config = dict(
    arch='fnet',
    model='segmentation model',
    dataset='aerial photos of the United States (SatlasPretrain)',
    train_examples=101725,
    image_size=64,
    crop_scale_min=0.7,
    horizontal_flip=True,
    translate=0.12,
    cutout=0.4,
    num_classes=8,
    output_stride=8,
    norm='rmsnorm',
    norm_position='pre',
    activation='gelu',
    mlp_ratio=6,
    layer_scale_init=0.1,
    parallel_block=False,
    inner_norm=False,
    patch_size=[8, 8],
    conv_stem=False,
    layers=16,
    width=256,
    positions='sincos',
    init='trunc_normal_002',
    residual_init='scaled_by_depth',
    optimizer='muon',
    muon_scale='original',
    lr=0.032,
    momentum=0.98,
    nesterov=True,
    orthogonalizer='newton_schulz_5',
    adamw_lr_other_params=0.0013,
    grad_clip=3.0,
    adaptive_grad_clip=0.02,
    steps=16800,
    batch_size=256,
    epochs=42.3,
    lr_schedule='wsd',
    decay_fraction=0.4,
    final_lr_fraction=0.01,
    warmup_steps=840,
    weight_decay=0.01,
    adamw_weight_decay_other_params=0,
)
Rows from block 12, named by matrix and row number. Rows with one number belong to one neuron. Each number is 200 + 30 x the weight over its row's rms, rounded and kept within 0 to 999. All counts start at 0. After the name is the row's rms in percent of the matrix's.
# fc1: MLP up (model.blocks.12.mlp.fc1.weight, 1536x256), inputs 0-255
# fc2: MLP down (model.blocks.12.mlp.fc2.weight, 256x1536, transposed), outputs 0-255
fc1.223,075,218,193,219,173,258,197,234,189,190,165,187,227,221,184,192,208,244,191,200,226,209,132,146,183,157,230,197,196,218,220,223,182,233,257,214,162,183,174,161,218,252,203,177,221,193,143,193,170,201,167,246,157,135,206,242,179,234,243,183,211,192,231,239,173,266,194,125,270,181,187,209,208,166,195,285,164,168,219,231,277,156,197,159,162,206,198,143,177,207,192,195,211,176,233,241,228,218,212,265,217,180,210,220,205,202,183,209,184,244,218,230,242,194,204,220,159,227,173,194,230,183,196,183,239,173,210,234,209,182,186,177,226,192,173,212,160,220,218,135,232,196,194,195,184,188,231,193,215,220,242,168,228,176,205,191,215,156,218,184,210,157,207,209,197,209,221,234,184,239,217,174,250,171,160,198,218,261,207,209,208,207,208,213,203,186,180,224,191,239,179,235,202,171,193,229,238,222,192,210,243,193,188,192,210,196,190,211,208,152,230,179,175,163,172,240,173,169,211,120,252,195,182,257,172,244,166,141,109,205,233,141,169,188,228,196,181,155,158,231,188,218,221,239,211,175,194,184,185,183,165,192,236,209,196,157,205
fc2.223,078,203,202,180,217,190,177,157,171,186,197,265,186,154,242,196,184,185,226,215,206,223,240,182,143,233,168,209,187,185,180,208,182,161,228,141,235,243,185,187,215,171,200,249,198,213,165,191,167,216,169,217,193,195,232,212,141,191,213,210,176,216,178,182,245,186,157,207,147,228,169,228,194,170,198,204,211,196,207,168,185,201,196,185,197,241,220,212,224,168,180,205,177,196,203,183,208,225,174,181,188,183,189,208,192,143,194,224,190,217,191,251,230,245,231,203,210,171,197,213,190,199,284,158,201,212,177,196,191,202,226,168,147,242,241,145,191,239,240,183,119,183,216,235,192,175,221,194,228,145,243,196,222,228,176,185,186,209,228,200,167,182,219,184,179,207,193,233,240,198,160,246,230,262,221,232,184,226,177,200,231,181,195,205,161,155,212,206,148,164,273,205,174,194,202,106,208,193,197,184,181,223,180,207,156,135,237,242,152,221,281,237,197,190,190,133,270,205,230,226,222,223,223,201,214,111,195,211,244,176,178,225,194,238,170,142,235,211,214,188,255,183,203,191,172,220,151,188,157,212,140,174,207,208,214,177,168
fc1.224,150,223,161,196,199,227,203,187,249,137,220,178,187,210,186,205,167,178,221,195,210,185,207,209,222,187,221,221,159,216,225,163,195,201,195,200,184,185,193,217,226,184,214,206,243,221,204,208,232,190,230,189,215,177,200,222,253,180,129,246,180,259,202,151,149,184,195,239,177,196,180,197,160,186,217,116,215,207,209,221,241,195,269,174,238,193,165,174,229,225,211,221,188,207,253,201,190,227,163,212,160,198,175,200,201,211,197,192,233,188,197,191,239,158,204,176,217,262,219,186,189,213,217,210,205,187,122,158,172,113,228,179,245,191,170,183,207,213,211,198,239,211,191,209,183,114,161,181,266,193,211,213,198,163,223,195,147,152,213,217,169,156,178,169,193,135,188,196,214,139,196,179,234,222,212,214,179,213,178,228,224,241,236,209,190,198,213,221,190,261,179,197,146,250,208,178,216,163,187,200,217,167,237,147,243,175,255,198,239,183,175,232,153,205,206,219,219,197,187,202,237,207,232,258,188,279,163,231,189,220,211,247,147,201,255,198,205,235,226,208,265,154,213,193,188,185,135,192,142,180,212,185,190,238,150,204,171
fc2.224,140,209,248,218,206,164,197,143,166,227,233,246,232,180,210,184,217,223,180,202,158,171,205,174,213,224,179,179,197,186,202,196,205,210,195,171,212,192,220,191,220,218,186,178,153,230,222,216,220,195,243,158,165,178,235,228,223,214,214,224,238,177,195,243,224,155,182,176,197,233,197,237,192,205,169,193,197,165,203,241,136,227,165,179,266,215,195,161,219,211,232,173,208,191,190,174,178,221,247,183,230,235,201,220,198,176,187,204,202,177,185,184,188,194,217,195,180,166,206,180,238,189,213,203,193,177,322,186,245,258,162,202,221,228,138,196,179,139,128,198,139,242,210,168,165,260,199,308,190,225,193,183,181,155,178,163,186,211,182,186,205,182,212,183,286,223,141,201,208,187,252,177,174,158,209,206,190,197,245,178,184,180,176,135,216,201,170,183,200,195,208,197,196,173,249,226,219,210,228,188,238,218,206,242,190,184,141,187,207,221,191,209,221,195,179,203,176,206,223,190,236,125,214,184,215,237,223,194,165,227,201,213,219,217,164,244,195,198,187,174,171,234,134,180,150,207,254,165,201,167,160,197,198,200,246,127,247
fc1.225,143,213,168,194,194,173,196,198,187,153,184,188,176,197,232,175,255,216,214,183,236,200,162,189,196,212,183,220,182,145,220,191,178,335,169,158,180,192,205,232,196,201,227,221,190,190,209,235,233,215,204,211,188,186,239,152,201,164,170,214,230,221,199,164,212,207,230,191,200,205,177,187,218,180,216,202,226,196,237,181,187,185,275,228,176,204,185,197,191,213,131,151,209,178,197,221,188,244,210,174,216,230,171,129,201,130,249,193,257,161,177,213,167,99,181,203,200,208,203,183,218,191,198,235,224,232,199,199,243,210,187,147,170,202,208,178,225,254,157,234,172,231,142,211,175,211,182,202,176,208,179,180,186,194,212,197,202,230,195,252,205,231,202,223,166,254,196,197,209,207,191,215,164,207,187,169,168,187,204,215,209,196,228,200,145,207,195,181,201,163,187,163,150,178,184,207,214,247,231,157,196,205,171,253,177,172,237,194,201,190,156,225,209,176,204,226,242,175,196,183,187,230,195,162,217,25,231,217,225,151,235,172,244,207,167,208,208,201,188,209,262,192,231,205,186,178,186,208,211,206,223,187,179,197,174,224,236
fc2.225,136,180,245,198,198,224,158,189,228,206,134,171,211,219,221,207,231,236,206,197,221,189,204,188,225,170,212,228,243,225,150,168,272,214,163,208,235,168,192,220,249,174,273,202,239,191,186,184,188,194,205,217,233,265,201,228,270,191,168,159,172,194,256,221,207,183,237,177,213,198,194,222,110,217,183,170,198,227,210,190,196,200,166,211,183,176,163,193,208,249,178,188,157,190,216,193,197,189,180,206,243,195,227,209,215,200,219,229,192,165,222,169,174,184,178,179,255,173,197,249,174,238,216,208,191,245,218,163,225,229,189,247,184,185,170,264,176,208,171,175,211,184,223,199,177,186,207,226,177,224,215,203,182,247,244,265,200,262,160,178,166,182,183,199,308,172,235,224,167,204,217,132,231,245,194,204,211,165,167,175,233,233,206,195,187,221,188,172,185,258,193,206,229,200,205,228,198,187,206,215,187,177,186,216,184,197,250,213,166,223,195,177,203,205,193,190,202,215,237,210,134,239,173,169,120,191,192,201,251,183,197,239,194,187,171,138,185,168,176,206,209,175,210,282,154,239,263,205,162,203,147,209,180,214,238,181,167
fc1.226,032,166,197,235,142,245,186,261,218,219,150,160,199,212,238,200,173,145,227,254,166,185,161,215,202,190,158,187,193,229,268,245,203,253,265,188,221,164,187,258,169,184,184,159,212,242,235,255,193,167,198,224,175,192,226,192,184,187,199,282,237,244,227,182,178,207,208,179,160,204,185,218,226,186,199,221,205,132,217,291,183,247,226,183,220,237,192,185,178,192,244,173,203,201,209,241,213,133,216,161,223,196,203,217,239,211,193,222,184,209,227,182,263,187,217,258,165,174,218,181,189,185,222,178,177,157,140,240,239,244,206,178,112,196,239,207,173,149,233,203,245,227,163,212,189,187,203,253,178,193,198,189,164,207,221,198,210,166,210,186,229,196,236,223,210,231,160,188,199,211,226,186,200,205,195,198,224,210,217,229,204,221,248,179,179,234,209,213,213,177,213,195,228,230,132,197,255,222,226,185,172,213,211,227,177,223,200,258,207,171,196,241,199,190,165,145,217,198,188,179,163,185,222,197,240,196,211,177,236,176,226,199,165,185,160,205,127,151,187,239,204,210,169,194,214,233,256,193,193,220,220,209,159,229,217,178,208
fc2.226,025,195,227,181,170,169,261,158,206,188,205,209,246,194,219,219,174,208,234,197,178,231,159,200,148,193,186,217,230,179,220,150,193,170,135,178,259,212,223,207,218,180,166,180,184,235,230,210,223,269,183,229,168,192,180,142,238,260,171,249,243,195,165,229,182,191,208,182,209,223,118,205,222,171,207,206,206,160,188,204,206,196,231,220,208,226,172,220,192,176,199,187,184,200,208,163,189,201,199,188,226,172,193,209,233,215,213,201,149,185,199,179,190,231,186,185,212,216,202,154,171,191,172,214,210,169,236,241,168,230,163,199,215,232,153,177,212,177,209,119,184,188,208,160,217,235,196,192,190,188,205,213,238,266,192,206,207,215,203,190,142,156,205,230,168,226,222,190,231,223,146,253,190,167,192,190,194,167,300,134,238,181,228,174,201,209,208,233,147,256,184,143,186,208,166,165,198,157,219,188,240,201,180,153,216,175,198,255,222,192,189,238,233,224,207,167,242,206,212,190,192,180,225,220,175,179,196,161,280,225,139,194,247,182,235,194,186,164,198,201,220,188,173,131,203,223,254,240,134,219,178,198,211,223,126,220,195
fc1.227,095,183,228,204,229,190,199,250,230,130,219,195,194,199,206,211,200,223,167,169,160,176,225,212,215,149,217,213,176,194,214,167,217,187,238,203,227,229,205,205,185,150,180,141,205,159,182,177,204,170,169,214,215,203,179,208,193,199,224,257,221,175,211,202,172,237,207,244,182,180,229,241,197,202,175,194,225,205,249,215,216,201,202,217,172,190,224,189,176,211,183,240,230,196,197,206,219,195,230,188,235,248,225,191,197,176,178,217,172,279,209,253,171,183,276,160,191,189,211,245,221,241,166,186,198,145,187,231,171,186,177,153,195,262,185,172,195,221,207,181,181,166,196,209,190,221,224,178,179,167,227,181,172,203,207,217,195,228,159,132,241,214,177,194,199,249,208,151,162,255,233,234,214,188,208,221,179,120,201,201,156,226,167,188,214,217,242,211,178,161,206,266,157,199,194,214,199,261,171,208,226,190,176,178,248,159,161,201,250,211,229,195,255,250,222,225,252,196,160,191,248,179,190,196,173,223,210,282,215,161,235,232,174,225,227,221,171,210,182,183,256,192,226,255,172,238,219,218,204,292,188,169,203,231,113,231,164
fc2.227,101,245,205,241,229,202,210,243,207,220,220,227,186,259,252,183,219,214,211,262,170,192,177,182,214,158,189,184,198,246,229,170,182,175,216,234,168,208,211,182,267,194,166,200,167,253,178,167,227,203,205,227,202,175,233,195,237,175,218,185,160,135,200,181,214,187,154,191,191,172,234,189,190,169,238,178,173,186,150,172,202,219,165,184,187,209,168,214,195,265,127,211,184,214,178,214,240,205,192,215,217,218,169,216,231,186,154,199,197,197,215,156,157,221,260,112,220,199,209,159,220,224,215,196,248,225,226,192,160,191,193,185,203,242,227,248,178,250,188,204,220,190,178,264,209,160,239,193,131,151,145,216,183,193,212,224,216,183,202,187,223,198,182,207,207,197,247,202,192,258,202,228,227,165,250,182,178,173,194,126,209,196,220,241,216,223,188,188,221,286,246,162,220,197,182,158,176,194,229,201,197,199,182,175,136,196,168,179,165,217,240,240,232,190,175,155,208,211,214,168,203,234,171,184,173,216,224,184,248,203,221,132,184,173,217,222,204,170,153,167,233,207,214,229,194,182,191,238,232,229,187,181,198,110,141,183,187
fc1.228,076,114,199,187,258,203,217,143,176,182,195,208,200,174,206,179,198,206,210,191,190,185,207,206,200,183,211,207,183,179,204,201,256,209,162,206,185,241,146,209,210,283,156,186,214,187,233,202,229,201,220,232,184,136,218,224,223,211,202,191,213,229,227,233,147,195,168,171,178,197,184,180,194,147,244,171,190,197,203,184,186,173,173,198,197,180,187,199,229,206,190,165,184,207,178,179,175,219,101,203,216,193,159,194,139,232,186,191,213,189,103,190,201,229,182,192,258,222,140,209,177,178,168,283,180,190,161,241,175,202,204,169,242,220,161,208,175,168,240,241,225,199,185,238,206,222,155,198,204,207,188,204,257,228,200,207,193,199,150,195,165,178,139,240,217,231,210,241,242,220,258,241,193,200,152,186,205,150,179,164,184,205,175,193,192,207,190,200,188,222,256,173,194,177,237,185,197,219,232,150,173,231,182,166,179,191,147,204,176,229,184,131,221,229,181,204,218,196,161,120,209,208,164,245,130,170,194,202,249,245,183,190,201,226,219,227,205,196,181,193,197,173,212,151,206,204,165,226,185,222,164,224,202,137,200,261,244
fc2.228,083,231,235,215,175,203,183,239,189,221,199,226,203,209,188,236,199,130,159,186,234,231,186,275,228,137,201,277,160,199,212,223,221,230,233,194,195,177,178,222,226,181,202,184,271,230,227,198,194,221,152,221,242,218,268,209,197,234,224,210,186,200,207,193,201,205,218,192,146,170,160,188,187,186,159,193,189,160,199,189,205,233,194,256,221,225,194,221,216,206,218,232,199,192,200,197,192,157,286,297,214,225,205,209,215,196,194,210,173,143,207,236,219,193,175,191,207,184,234,211,208,183,206,202,212,178,276,188,178,183,198,217,176,133,232,158,152,227,208,184,193,188,263,148,226,225,169,202,157,207,185,203,199,152,167,228,232,194,239,216,280,197,201,224,159,223,188,221,146,201,124,215,208,219,210,208,175,204,209,176,186,222,164,190,205,127,200,209,215,209,190,245,213,195,148,170,176,192,207,224,203,180,231,218,227,200,196,125,188,240,233,244,180,199,223,201,250,186,212,192,189,236,234,206,238,212,197,213,219,141,167,253,195,196,201,236,252,247,216,214,229,233,218,182,131,206,243,174,162,237,241,211,215,193,244,195,185